From a checkpoint of a small CTC audio transcriber: soap at rate 0.002.
Rows from block 5 of a small CTC audio transcriber, named by matrix and row number. Rows with one number within an expert belong to one neuron, the router's apart. Each number is 128 + 24 x the weight over its row's rms, rounded and kept within 0 to 255. All counts start at 0. Numbers have three digits each. After the name is the row's rms in percent of the matrix's.
Before each expert's rows are labels from the 100 clips, of 14976, where the router gives the expert most weight on average: "top examples" is what is common among them; "loudest band" is the band of the loudest frequency at the time of the peak. Only what is clearly more common there than usual is listed. The data: short read English sentences (LibriTTS-R).
# router: router (model.blocks.5.mlp.router.weight, 16x256, trained with AdamW), inputs 128-191
# gate: expert gate (model.blocks.5.mlp.gate, 16x64x256), inputs 128-191
# up: expert up (model.blocks.5.mlp.up, 16x64x256), inputs 128-191
# down: expert down (model.blocks.5.mlp.down, 16x256x64, transposed), outputs 128-191

# expert 13
top examples: the word "you"; the word "me"; the word "he"
loudest band: 250 to 500 Hz
router.13 101:147158152108144130160137126097162119094094122139127133125129163112130161175109115102117154136156147111091148124102139159092089152113090127158114103168158124099130116101113109122107133089136065
gate.2 098:142116121180137136118157144136129163117160133112108132117130131145101138168111167116156148143159148141134121194089137131112148076172117110133089091095062102174128120183089137132147163129145117
up.2 103:130096120187147132113154123151098163131115104083130124142147124162108160157132147093141143177154125123131132173108108127130166116160126118141078097103084114163101132174088135126159156145112136
down.2 098:168126112049131168120163100115130138144123132133152143138155127150124083114154121112106078165129121158128088104062172132148130136130127117155110116137110156146134094183131120137088082129093102
gate.3 098:119127103112126092166158123116093064126122150147145143109157156173073131159101112130134129120135157125105100150168088092152137105125125110152143138128101110122140139100154162102155120141110132
up.3 096:124118132116127114159143100101086094149128134133133133122122164132108081138140138138103109093128160111125121149154107121134117102116123131151150127122120103122140105075145137096113151140090126
down.3 101:141111134150110168146156143148122121152141118085147131106117126102137132129118162162124105119141141078095098120134072119123123165074126174119120123152124154125171099112142126090110100163138143
gate.4 092:113141121135167130131084141105151132104124170134153116099089170098124134153111113072148135127117110128137139125141101128135137109112116122118086153092133152109102110175171139136106116123139149
up.4 105:133136131117120144125131140121094104141156093104161128133140091138124138166148132174111145134127151136137144124119144093112121139124114121150148099166114089142124156102094121103122113168089139
down.4 097:176122127103095136099127061124118099141141125135135159122105146145073167144123134138151107120180091132131169085128139125088099145149155157157127118129154186104147097118143132122121097144127118
gate.5 110:152129127142110122166133153120145099096126132126128131130080110098119126127135126097106109095147122130134121078128151159109110140153141158090084130187135084121166115159147100143158081169114101
up.5 107:120103109108140168104153130143143160148136139142133125096114121109162138106125165128133146139163128126143117143123092139116120106143121106154104141136119155150129122104131146120113114105115137
down.5 101:131160125107101109120153128121123130128126127157113124135132100102143116135149078091117144106112124147177116146153077104129169098131189134129145155101133149112173119086093147150113134137147106
gate.6 107:133115096123126133153140116122079112179139127139083109111106104093152057162110128118143142091171153123108130155113169111115150118121135114156161155135178129119097128113110146130142095106144119
up.6 109:118134101126155112150130129162082178115117191102126178168145134121157119111120125130141132108106081073158139119131088158129110124123134146156154130121115127111127131147130115112091185111141131
down.6 106:163146140135161159099108105160177112143105139143150163082130150110091094131124164177133104126141104171133146108148111095141084150082138145114095139126156134158080103123146193109114128094132138
gate.7 099:107138164142110121113118123114141105166116168108088120127120128112099147138112131108143094102115108134151116124147063162104121081103102113158144145123133175138116115147153138139089072104101148
up.7 100:117128098131138114121143141139109114119145120147162175130143127151174139126179101119130151142133159120126124156107174078145137155174160129079144100106115121131096159148106137111141185180146106
down.7 100:088103118114120148093139114100150134153164144143130152140070133174124109131110150127129153131136116133125175109136115127158192155100135099109136113097175114160117114069104137112108127104151094
gate.8 103:166135186128110139139149132116145143083151096142153143127145139132155093163151142116157134094137132147099105087131146131155108121116104109170141162154143104102159106153137090141108127160105140
up.8 105:164104171117139145128137133131159139090148121168133093156094117133133102151144153121130143086143116167104115096115139149170117103151118139178115159159152106100141086144153084116130151147113142
down.8 095:114051144134114156085145119142166168136118120119111165155131107148134100127140144125149129149124084123142101112131126135080159145133129111133133124130138101161113155169147101092096165102143137
gate.9 102:118081107153095136147107145142125150104138125108080107092163142154103106105140159179152131092140140117129127147156165166115158178116124145173129141118116125149087108070125166110144156133132144
up.9 095:129166124117174144122154125116123134196114113139161148144096090138167123148124123112106120142152136162115127107100086099099115085151137109095112102131150108119174191192103090124079134143130106
down.9 096:176157111146129128103152173120137124132136143116127091087126116156111148096144111149111180118152128119123103097117145158108132144130136112127124111150143111189151109150130153129116145128111114
gate.10 106:136089153108105118139134088138122137126179168165083109113146102125172136138095131120148151128101143122112133129134128111143104119138140138151120117169128142110141127145128169123168104137172107
up.10 108:102096124092110127165147097133110124110163149112116124134179095071142111140100147094118132138130144099131123119131167094130135161146143146159134133178143133091158140142108172109152076156116122
down.10 103:128109112136118149128146122120169103130144085134136139137149123109101139118139131145164159143129103099164105140109103111126133134141127103175144110161147121116148164107123132163142138109131123
gate.11 098:154119120148116083147129115110113094133133121170088088128118135141111055111091149139147145142133129127184127143121117139089130158158116108131176126101133135093127075123131114135083188127123129
up.11 098:093167132128151172130152150162115162113122141079151148107130118118149173142155097123127108117125118118092128112134104124167142076110131134145082123165139116150138172142149115130178070109132118
down.11 099:157147100165097106113165100103151143144106129122092104129109107133165103164122146155126109137111139126129144175132107122093133133154148099131122106079117105117135172151150127149127132151140130
gate.12 098:118154118154176098134141110180164166129111149115137133131121150115128157143108172092118149131146116104124121113126143118109135125126160109151092141167142122153122128153135120078108128130149112
up.12 092:161099106093074144121110158105095120125135127133113118124127089162111130130161161128162119112144105131153153108113117165182128118158119147114156139116124119113142114126123133175133129124084112
down.12 098:111148100090158135156123126056127092119122111110107146088118144128091122107082154146126120134099102117142125126185109152150143073123118121136100111103097151093101124145120171126137136131110140
gate.13 098:138087114130117121118151098109137152079099118127138149131170175168129140145139108115155095147130130084136165172151120121163113138139098132144113158150154117157121146136120145137117141117168131
up.13 092:159147154123127110140114143153142108175165135137126119118095102089109094124114151159114161085110127172136090091088132127093152131126177108116143097100106134106146084127147108144139118138102103
down.13 099:166123159125177196099134129132116135100130139160126135134145130125135130116160128173129143114143134124143117118135129094151141099115133100136095137167102116139159121125061122115157173173114157
gate.14 104:111094183164165155129092095115119119142169154114143115133130158160193114132144117197143117137146135158140118144078152108120130135151120152158141090108130089139090132097159119140145147148131095
up.14 112:149113138121130155168115092158139116152158121124152121153128124153132086146155162181104106148165106153155124144134119131109124156114164121162129123101139127136145140092159107120143124135128118
down.14 106:138184141148125103133136114091110127105120139137129132141148096149125119140131114181089156155122140129124192144136117143131110144100106106100100158154126103170161077128148097093109114099121128
gate.15 099:101161141112146142141187142098154148131137134132125150105148106086122139117119098146105141106101125087100077100144104124155134125116108129159109134136123108126128117173147132100107108083153111
up.15 105:150134100120103102096126090142147103150135146126131131135141112131117151128075106148111125109084102125160122161135117115089119128192136123152136111111135163098124122131122132122145137170125097
down.15 103:104117129119117092096110137139144139126148148079119120105138124152145180157127129141141124129135115139122059113120109145127082143099107129152093110121147123152120162171095143118124110128113098
gate.16 106:118119132166124132166129136090084142127118127102142110129144113084131120135144131173125162101132108115073105129149116131129152127089127103151131162151144099115117063148120121125126144133142143
up.16 106:148148119134137112094175139133128109125135127171124132120142168133117122103117134131137118131128127115153141117139102134110115127145125138132157118123110153122169147125133139150141104128110071
down.16 107:129157134146161107157159119094126125138117192120137145138123107089135112137179142085118134126117128087171124153158161122121103115163139126106128134156114160159147145100125118102142148161074144
gate.17 104:151123120106122144109145132136148145125148108147148128101142130132174126103153135163108080162144120131129112124127110131113146140167153154116093118164115104130082139130151109117123142111146129
up.17 101:116117152135129132123180098122144129096169148108127131113163145129125134093094110150114131165110133129137133130139119143141164162188156153103118110128115119142064128097144131115134131135166116
down.17 108:153109117171163102112097141114186114110102117097137116069126143097105158175088135139155145098118134131141122150168116155108143140134137166104131151141168105179064146115131113131127104130140105
gate.18 097:128125109117078110148129120141143149126092148183090109117112141089170118138159129148125145122115156113145124109125167122088086147137129139126118091104134141153140125147106134120146139173095082
up.18 104:113143125146100123122178098109157074111136134141095152140149137157122093098127134169114151053142142122143134146153155140105138164124120131139110131089171147168102091117109128135157124114114142
down.18 095:101147119086117113164120126106179096162105147142151137155138095079104130119132091134155116115149138110146119091117144144115111088164102128134137131137145166145154144115128139101110139141163119
gate.19 094:105162128113107100115138128120114141114116124138095137151170096142146110098125171098118182115126135140092142136116158124114144185138142160150149164101114083173171125155121129196150088139104116
up.19 093:099074109158119109158074117119119120108137147122148112103071098135132139151133121158149060119132108127109134108157128144145126095100120090103092139146130164085061111138128131091150136123160143
down.19 102:162101136127156115118096125121147125110103125127139144150187148133170137120163129172107157155145098127143164107111118160121148112101066121163143125095129097113128156127103151082102136118147165
gate.20 097:162099127143155070155155157134138087179126158132127153126162127158073106123143147122106164113090162127153121142141109091159103176105182090129145072175173132121109115117088145130169096111136138
up.20 092:156103119122140084159143133107142096188117166156124140120150116142111107096156164109082131124086163115122084148153114080137140186112153143148135070169190095127089112115097124143151085119126141
down.20 098:151122085131156136122116145162157154103129090100165143109122159113131169120130103099136141103165160089103098131140103134135112095149076122131105112137160147133184111094134090118159160146085157
gate.21 090:167123187124136130114127151117129118121094123132180135121168102114099083127067173150130156123085146104117152120084117172126139137108127091097111147184090122159098145137113152137135115145132170
up.21 093:089137070150109146161118107147155158121161138108082142119109146138089159121132082102119139121180107126185105134125172126127147171122128109152131108085106150136143070162137148161122144145142085
down.21 093:152142128125095143096177157109113178135159157139159141128139115119136099091132146101143123157120155114098140119098111133133085127116090136116099119152191184126111089105119114125160104142132150
gate.22 098:180126112181169120084161094094149127147174151114161137144129121122095148128136159145123142130117169153126105156136149121126129152147111100151131094123142154120099133130141117124153166115171143
up.22 097:078120137065108126156091157132098135112087114141109111115117127167159141124103094094135122121138085101136151123118100135153117088113139158120115158126112105121177142128120116128130090137103127
down.22 100:083160131128131149150150126128124117141106142103141110116105127097147104122085124121078094108111112101106115098139088157150133124154118135105146136167134124139169117145173141120131151122175172

# expert 6
top examples: the word "did"
loudest band: 250 to 500 Hz
router.6 094:073124127117132137147112184140108157121163120120146147110097110138129130103141152165175087159142136167148144108179158146147129159109100152100156153139108100126148121101070086154138120131173162
gate.2 093:103119166137101139084127188124123127120100096130102128108094167084107124160081145158119148137102098102152127146129119071141138135100151131094139173120101116111152159177104118101128150158109146
up.2 094:086140096127128156098105178100136125090124136114127117106103149119099114130128089099115115158070154153146131136096122112122106113113115100135077121120118129143113158173179117123124096178117136
down.2 097:111104120140105110053145110103081093140129172143127101154108156179127096119112156089177155162148074076130139110139083152136141145137110127138062165169117145114124117107159151137123140134144135
gate.3 106:131132113110133122110095131188112155149151135125118114133138167107112111133125134142023117173106159155119090133120091170175147111072092146086103133158133138105159120127128128091105120098149120
up.3 109:153102120154165138143184133138122094100140128119115147146092108161188150145146131117189165104177091116136164118123142112138146125155171127170153161151118085103082116148101117153157155197120166
down.3 104:161115141136121135107099080140162131129079147130150118141106097117115123091099149114139109154140142109090174141112106136154121182118137126111162109164143104113116111085141130127132093186103114
gate.4 104:168098148132139123138119166103097103117109135118079170136169176102087134111109130107107119115138128122180093123115088079127140125105168134094172143089141120098122144130158139176126128121154130
up.4 100:159114155104129127126101169107120111073110136112096157155162165108097157107129126109115139090142100125169096147083090090110129101109160124090165142094170127126126151114161142168125119106156134
down.4 100:129110163146102138168107117159112122139120126100132120098103086119153145120105073116132112102126131136166125138114132073122102079149144136154135093142139075110108124115140128150122134146128129
gate.5 097:128146158112120138082155150131140145135140130136113109137143137139133082109114125133160111097126150132130081127123136147122126113087148104153172085169147116096141135112108151110103143107112147
up.5 093:139106104140112121163122123140133134123109128130154109149099115103104164136145112118095154136120124132115152121104084091117123132180111130097075191115117149145111140139130100163146118158154097
down.5 098:092104135096133110135152119156157137136120127146126100135134132122150119150139163106123124126108131119112133130123123128126095145171103142082108130140118090158158148103116140150115153125157120
gate.6 100:143122136103117112114151122211115168156115147157116124148100113164147126145135151098079138145167141114106134137127111141117132144143115151097148075143123113097071096126080085103093126074153169
up.6 099:121209120172108091147115124178136154114118068098145193119097175127163104137130082142119121090191113148128149134132136164150129130123098105145128101123151131108143121150116076128127114164141150
down.6 101:148120141157125111141120138143110102171086117111153153158134116124078143140089154148158102116112088139167152157139130155155088096135126142120120154160127153164160165095098153073123102150150159
gate.7 099:140171081133143158128141170147152132159162158144132120144205138115089147190124149109090102121069143185109103123108085119114122122136120137113124128145124127148132155151123110138126128149147113
up.7 096:126120130110104100094133117105093129103069125086126105150073126148186119108120119136173155149163108091148126135131180150102139079138124088148112129096103096137096114129124178126105141063102129
down.7 094:154096095103127163092153102153131101115118088125130101122131188112097161140114154158114143137089127111140112120122132124104123145144093107139194105172145102147124126114117100134125148141172127
gate.8 101:115165124097125127120143177129123119112155121099111141166158123173133143138110095108156127148142134150173121122094132132137117111126163183111147138099109158135119161130137161128132124105108116
up.8 097:130147125156154121109112127122151168152154128116091098154111147153100163115175090091128112175116145163142136139090108086130127133169105110124124129114148107221113125102127135107118095158154129
down.8 102:125139148129122142107172093113144164124160122119124131136127120129132098087128141104112114138118116131102112190130140126113111125109097179126134136140110162165109073141121187072127156126143139
gate.9 094:129103109128147081122146095072110121168110177142115159117165091094125095167159139168128123168157113083127170111117195105136165159126125109146154130127150175114148119130099116134179123136118133
up.9 090:134179140153108159149063173202144112080156101113120093145104169145104101105105134108127145065093158162138094138152069168116107097120122151097093118133101128166127149115163128127075132138125118
down.9 096:126121088162115121109120140123129139157140116106110137120080128143123156162089122114158103123117117162150160129100120165149122122142105124143085168095101142155081112129124104140109168097122143
gate.10 097:151104177159158109149134136125116123144089095117113123141137133140119089113130118119121119138142136132135136160095155133140113181145139137129139133163122131129115140149079128164110120081148156
up.10 096:133140067107103144116148108160146133083167147124127144108152084112128129164123140109163153121092110106141108100166100098108150077093142113120099132113130118116165138076207138109155130174122113
down.10 103:114167136172160174097119141130130153153171138092093132111141108152130142083127081145140107090153115081121144101101160166110118104135116129097164125121116095110139104121094121109080149138135105
gate.11 098:099150097134114103123151176121164134149124115134125121112106093106094119097128091116108130141102127108130159159166130113097122112114120132111117094139122181089133113134149149126149138123151107
up.11 106:142110122133150119133145141143133160129081151084117134123140144126098121152113155096131129124167115152102079137106143127124108147128103137118078114101127100116128146154120113171129125106128146
down.11 100:139163144100109111109101074109139128159111117069113158138131123123116139180153113106139136169140105145184098124118138103152120142110106164139137124114117124121087121125117157126133152145138146
gate.12 104:115153079126146135166128125105098139118114082135153148170087120194171107113097143109153129098075139118141159128124097120133114137127144103130176138155103130145115131115120140123142121073145134
up.12 096:145072149163105151116088109144147113159144134100122153122182112110115134096154096134121145128123127114111157153132129136156096117159128117098127132099168152119110119116128135097129120189106099
down.12 097:140137131170137108154140080124099117143128140105146141114118119078121127166134133112157135155088166152118138151102123107113177137132077136125128114142122127145158107158146147110114110134135149
gate.13 106:135050125162122126165109125159131109152138089146146159132070138129165129141160099131166115147186113127111166099106113121127149097102114160212128075124110107113129127136087124106143110128121152
up.13 107:089204124112111155096157153110112132131115194117091070125173126132079112130083145110096120099049155123149098150148144131121110158142152111068108180116149142134114121116143160124152121126116120
down.13 112:126123147129136138113130151125109172156144138121123142153124123159105149113126153122120174133055129189150125132163093141141135125118166087135109114116150128102154088149149112158128106128137147
gate.14 107:130109092130148151137114139143140150158129068143093146070132096115128129090137105165131134189188125088174152113139145140139092165158131139159150124161149167176112162107147137122176150126142082
up.14 103:128159172106110092134138120122114087142120149116161105188132161132110159171124147095154128088068138176088136115104116132116161109104118105119112129118102077075114133150118115115069114116107174
down.14 094:118130157123114097108083133127086102142123131133177095120116098140105157116128146114135132126111130179114093117170198117103161129123102134112163140090148161089113136179134127133110143105138130
gate.15 093:107131139139167135128129135120135135117153139096171116139126123068155112172115109106166095126122135146137129142129128122130185145109122122138126132130173141138101115119132138102155151120127114
up.15 093:156144133112127105131122116158144128158122139125123144108069115144104139123148173163089161119098154107155111112118104150169114099135123161139093100149090152113163125106154116120088107130139087
down.15 095:143118135169122096151145152151113120150164130136137128114169131123103086081134139152115114134178124141166130104145119140157169122109110164109146182143119138107094121136112145165109154139121133
gate.16 102:145115131107163117120116128163103095104163159141071125083127161115181108183115128155155104118085140131121121127142148135083151131132123129155119156150119111137122123118144116134135157126119090
up.16 096:144144075145102149133128120114180156109071098128201131178137122149142121086129130136119136107162139123121155142134127087128110084082102124131133101131143138136129138157089124149143113105133139
down.16 101:116110092117118123168124133147123117199135110140114105131141106151143120110091100083146163108113088147083172106145152132107094134136141145098132128096125141090111104117100140108157129174136123
gate.17 092:118121097146134153138169129106140107116082143106093130110145109118136152156185100126128151138171165121114135151111136148120140146122109132119123082134158119171068128176143122139155125126182103
up.17 097:131134137108112094132090112130118154157141089127176124156143168132104084136072153118179098154086118136124090089128131110111122124126127156141117159150112154111217138097110105145103112128081142
down.17 096:146094175165146118098139138154119083116153077173175126089083118126124150158143157132117091160103168095109117093118148113145160121148151121134127156124163166105140117145089130124144158090093105
gate.18 092:096176115143154149151124149095160132117140134114144093129116139115122134119163112114149137153138136123138133135133104143131149172156104144110142119129119161133115119119133116161137102068131131
up.18 094:094117092182172136169111149107177087112120128112114150104114135151112107159129133144132137137158147120114118105108103147108139152102138140137130129153153145086149129097114146185128122099123126
down.18 096:101114119163126121140115102128134175108146106111130163144128160115163102191133173090124108152159113141124140153128121131077123149116170123093141127087151146128099103125116126137127107160147135
gate.19 099:099146110136108114109105141117097123107132101153132146117117156132105142121060107112114109116106123146172110118110159102145165138146115145126131114125078111122136104176137127088162119150101141
up.19 098:098143090101121154120153120109120172129100116154098113149117147147166143116131076126125124137125140132146119090128159116126130108147155127117092112142117081107136078179139157099136111147121143
down.19 091:117088153113115143147160133125143112133128129128143116112116110132111146124121155103121141123121113166122110092130139117113094116096158141120111159167129141153147082094131146124100114134136101
gate.20 100:148130083150141145125146105107150159154131137101159079163138138120111124116070093124162137114100134151110119120145122136142092125123108115147117108102096178131104101138184101110162091117121133
up.20 103:142136158084109156073138105153129123135132129164080137131118174134149125151166124156118113117170142117148081141109108119140116156096151109161147152107169144118165116074112128092083144116105116
down.20 101:104150122107123119134110145137111128113143159108106099118132150127138179164168164175144129108193154158096107151145149120136114143144106162149134127123153156115135118111117092146093128138126163
gate.21 093:115145121155141162151114127122129145130096154112146186115129140134110113119103142136142142116167146129133124085135158088152117132137153130147122129102170152120119170140086131154112144117158130
up.21 096:124162153178141152122163106151125151111118143166121118136155099128122144150158168117142127102119139118107174120066144080171102138177102111153107139149133157153144148161088106177110155146135133
down.21 098:111175143155153151152114134102113097141141086117112177145152105098109074098167132160111151142111137139108129121086096151149136131139125106133162111185109123149115168154159135126112124126093123
gate.22 095:157145156161165159173157096158153168128100130135135141121132123151087109150170119132118125161144155097136126083089155136165144119156121114157138121069100152090145210093153073126125126101136099
up.22 090:146156187148159141169144142117115135147086123155136137113136107126125112169160118103153120157144155074170112096116149120185122105169077137132145132087100135102150178132134106116113140086137103
down.22 100:146112138107153119101158126135145161122136116144131163124094119139102105077140116129113146126138144153150118167081109129121074153175159121152060122131134104149141127158119125126092154126110149

# expert 4
top examples: the word "and"
loudest band: 500 to 1000 Hz
router.4 093:150121168119108121138094114138163141132125145146167132160112152137132120126152183115094131090078087112143154112112098115165138136178136089137114160092121116120093103108132105143174074111161127
gate.2 101:158127148109145094158098091117111151111088152189102137151147139149112154118135119092108150090136145085142121144166138107151122157176125128151087103096129130123133150098119132084145128104129099
up.2 101:156166153102133096136103117142099123092085137113143116121122123123148128143103087108104134091157160109136113145122107130153133114156111147129114138153123127140129124126129133115121117114110115
down.2 101:156166125114098138137122122174133114104132124149117174102113107149114160112112116106114139150114142135111130135106153139148152114114114151097131151118114134137092124124161138091129120155131109
gate.3 116:125125131093129133127108171156120129126113109116142143135165126086091091131131076131086131088155116131097098096098096096117124147123126126136131177163123117114156141131152129169108137104111113
up.3 113:119125094162135123138133160134111138128112130098183111121088108130160110133110128117114151154114116129154107114113118161154122113178091195104137114119193138141143125133165110152100114154096121
down.3 107:171117113088120146132115164149132132120129142132160120107131158118156141179094073150131108123115158130145131087096129121107137099120132131095169140124091152116118136125120123076125103136098124
gate.4 097:105116109112142131138134106158137150090096106111166077118127092119140143173151107140100160119172115103104109115150091153108099167131129135156110144124129154099146103149134143122100111068121120
up.4 105:119106150126177155163131136164123159120129104135143108110121091109147139129145104156115162093139131108133123095141079142111119155142125112114122173112111132114108124107113127118077119077158123
down.4 101:116107142139111071087073126130112132125150128109099130155150117135119120129192139122160146130144145097080117151135129148122122116147146126145094132124156105064123135131128120103136090131128148
gate.5 103:167117091107130140129069134101131113120107141124124131130101156103116077154102112118155135119119096094161150112147132129119125092114097152123126141097121182128078135141153096138110118148092135
up.5 104:119140107096123093077113102127098129079135154086124099130124077145115132119105194111147132154131143176142110117131154117135157106157180152154137115123105129174127133198141131143135140097117108
down.5 103:133122121130138158104104129101077097108138127109124162143112089123189197125132129133176043132157109162108127155100180114083141132104128154084157118142108121114137122148106150118117147156143122
gate.6 093:110142130138180164125094104108167144110115105123184108159114124096133149114125122124138091117144120155162146081123158130098153145121137079122115107135115151161088206118128161135114135105142123
up.6 096:110103143130202151115104096121154150134107147125162116114121128077134146103139133084139106139109116165116104114107170128121138135177131082115120158123155143170104211097155152173129142098151124
down.6 096:144108124126150109113163122132151082137105127074082127090142166107136110165148136101115146115149069148138121144165153152154108126104112107117106066124141128102112155116107103168089130103153095
gate.7 098:175090108128185129063118112102186127139079159139163104095146110111089107181136098118164137168162145126153167123123113137158165107126111133125103110144156120125113148131144112150161109132108136
up.7 096:129117115107135102076094127119143143117091165118164105118106076131114107161101120099166116158125131129137185136136141158141165105141089165091094112140142096131141130106158117131140144129078167
down.7 098:128105137140121143156138112121108139108140182151123080144152125120160166123111132088126162147213092154135112152102129106124105193108151124148120126146133138117107118117132130145132127125146121
gate.8 100:132083147162158135106095107093113133152131115099146119152151142178137137124088126143101106124150137115151079138150152125125147101149146132099104105135100106117134139136136163096159131133123153
up.8 097:115118150130116084135140131160125118103154079182141106124113121091116137115129107126121136124111134141139170107097076129133116076123177182126124138094132127110156138124136130155121137120126090
down.8 102:117144134126160146175088157164118132119109129167113165099135146119133190116162155127145118117131145127105129117103136182077144104122132148160117132135154113117150146155127155112133113093146137
gate.9 100:105099142129130150130161098127162114127116095099166143095099157129089141141063088131152100104122169124130153143127128149127082160133095103135150120116106102105138131106091143087113062092138138
up.9 099:094121146138138130116160106140179128124098103078165129096085159127123155132071095124163101117110182137131153143120138097127085155142099105135156116122115101107117136102107142079156081098154147
down.9 103:123167122113131134125157157131100121137121159142125141122067129150146157132183144101116113114151141089146123127172165141142093089140120134141137113131142130149091147140135127135183142127157189
gate.10 101:182105174094075150152119114151094116157122106144142127137096132105157135099077129119110139103140128160124092088172159125083128115142165124135148117121111105158132103130128120135100177115117115
up.10 104:105153103155177102099156145117179172072126156105140128105141146175106148150160129135132151142113146122121152137106091121166113124143119161139128130117148149114100155090152094139133095122135105
down.10 103:133089129129136148143161099112177135100130132118108110133158067124104119110091127133112143158132110137127114116089116110130093139085139149133138153161157109126073136172141161142110134125120131
gate.11 100:111107125100164115081108095155119118137113110132084129102115090121133165151132121122169094174147152122158100120151114124127143127095106104133141149127090119143104124100136147119136095114134102
up.11 100:112133108115095107126140139123104140108170127101135102156143136101128129141137140144109132154144107122112150136128129126091112129153143154154094151122129121124120121126107135121096165137094134
down.11 096:139133080132144108127116144099157109131143167109132128101119125145114089109129134155099131156108131111126121114088140108169130136097120118139084128125139132132094140154109122157075057121135137
gate.12 095:098135119131139109136128123145153127106086117142137105138174125133164150130148104112148108122135143110096138153108107116168115147123123137132156159160163171147115132140155140150154155146175120
up.12 097:116122135092133130105124111139135133147140114157140104116144096129164153120119111120101134119117162098079107143110095097149108109147138144131143142145150141135109141125120121110139168158157137
down.12 092:102119132123139119111126132137167137119124099139092124156135122135134110125122126109131139147099154146148125133137121157102137104148113142115127159131144103171121158140110089090148144144204173
gate.13 094:169160116121121137149150139127126160073109126112186137101114102147149140156134115155109132146136131097171111141106140135119132130096121154142129128112106134150120129115185145097131168092130112
up.13 096:068107147144134160123109111111139099152127103148094158132141169132131114108100104132140115092126151144090154123162131120102145121156138142083123123155172143095162144144107104173153101140091153
down.13 097:105090127091098136124157152087105134102133090130111075139122119161138107116170131154124111140151107147142139173116129138162090117121149126118145096135101125116135085140129103131123085166088131
gate.14 097:132104113146129113107089145140098132127155071135140139138139088113121143120125089114119117130119140129115143112118109102150113087120143127124105155171096135109150143170122163137176129105085151
up.14 097:108140124103103159116162128097091113128113174139127093115147140121125148101090169136128113115131129145163173133137138158105123109165147170174142132103148122144134089129134126127092105137155116
down.14 100:120145145128132136163139128088125185158076147158121126193133127132140161111173136094100140154136138093125155100196149146159131106147100189101135169097143117114126124088152133129141153115161132
gate.15 097:152137118179124167114135097106121111121085080155140100139128139129108167122138169145097113105110137137148092101115136157129129116153153125134118143127106086149138157130134092085165126102096143
up.15 093:141153127164107143107128096099135123135113111177145093155108137128155151101132151139062111123114155134148111107125110177127145132170144106143119130141131103149112140133094068096155111135093130
down.15 092:124126106123114123143102151119140124149101106163145126142097151122125098150126157100117123110124127118141193165125158117152153123140145127091114110105112183109120164112131111093123164103142131
gate.16 098:112132109105117103156108128120127103118125086088160179169162116132130144162108130110129132114067131118143126116101113132110110074123153130134143126147134113084138120127107104107125153101158094
up.16 101:138184161149138099162151107140138113078141143181120140161112162121165102105144117114083174111136127163124120139092091147149147106127106074140116131159124140110100115166124091144102109147131135
down.16 103:138127138132146134106159109129116141116103173128076141131055132160149098129144157121140104125132132113115090128134133146118126138082099160137174107128124112092127121134118140125115101110092152
gate.17 100:080085143154137116130138166158141138141127120130119118151141105146158054147133159127142132131135108137101154119100090159106135158184134122132063131143110170137089121147104103122113166140115120
up.17 103:158152125159128139136144103093105109144154140124104116104091151133131183137114110118145155122127110131125101178145135081156094112121134125128175077135124096124155131123108162130148123115148116
down.17 098:147123123143114134143129071122100134170144087151122129104158135097161129139156114121161117146083108152117164140132135176121172125154133104150151119102100151197146128091139131145121158127141133
gate.18 103:155114143152134131114113126177168130116111131153149110137090120116136137140090143089114073137120131118130131128132108137116160099126110162113117172132131107107129139119138128118139159127118105
up.18 104:107141154116098103131124136089079159143116110147113096140150142125077119130148096169171126148138160141164145116108123113127101164141137105145120085114133122151106137131099121147110100144108153
down.18 101:094112127137139109155144128110145151142069124145135071131141104151143144140177097130110114136111105113131089135143135148138086099147091137122155129132107086129111153127137106097130077131097119
gate.19 107:072154113125123162100125124151136132109155175118155146098167163103122179134146155084123087143088111147128114120141143127110144156145145130150148117130126133160089097068139147136175087103118104
up.19 105:109174134106147130111130141113128154101147118137115137109139137150076116122139098224157158142139104093140144132149121090084099116121152132111125141173131125101170131153133102085150134149133130
down.19 103:154117133148137132131107145122150152137103126136102172162144127156187177103130088189115122119159093133141118164084100142098133153075114110161125131130126122150127111114115146110140104137165139
gate.20 106:159104096117102108117111126160121108135108151157104142110097125131147133141123114114122164128136127170145111170109126157060108099076105110121094161166095138068143126153100163135129146064144121
up.20 113:133127112131135132160128101118161089098106132115131108113125118138170148130143115133125121136094166081099119153126095061125119104131113095157118114151128102111133116133169146174147108138126117
down.20 101:152143166138160145104163137113139138171162108080131145081108111102136141127111132086091140133111142122153092098134148122105106131109147133147120113168174117099098108133155099166113096126180117
gate.21 097:128105095183124153129106131085126185113137088163146131150085097116127120122148122157114122133122131121130145108099158127121120119115133111138087107126143117089139178107155122096144137193088116
up.21 092:125091135096115125146138147205098099147125175117122105114148155125093139148135120107129113139181137104136124122112086125140130182165142146129190099137129160135118075124107113117119149095147089
down.21 094:121097168155126105084129116110087071126181146090110135111094178132120097118095134095104112153116097085148155144150185154164117157141129132126095140129113136130108110150130087148101102126119105
gate.22 099:073120133128121124118099143094129117122172136135164143154120095101141123103099130136125106141151082124124168130087133089103106130122131101169080127154150117136079112131108143150119125143105098
up.22 102:161142142124133131127115105134128167118112143128109145102100131148111116133123161101134110113115134140089129119174126145182161143147157132102140140050101145131153155101117109127142135121179140
down.22 095:099129092101178102179147140148098119128132133145149109104125134148083133136133116106126113138120133100146110120127113158153152113132152117187151112140118145123128115083098114146151128176132134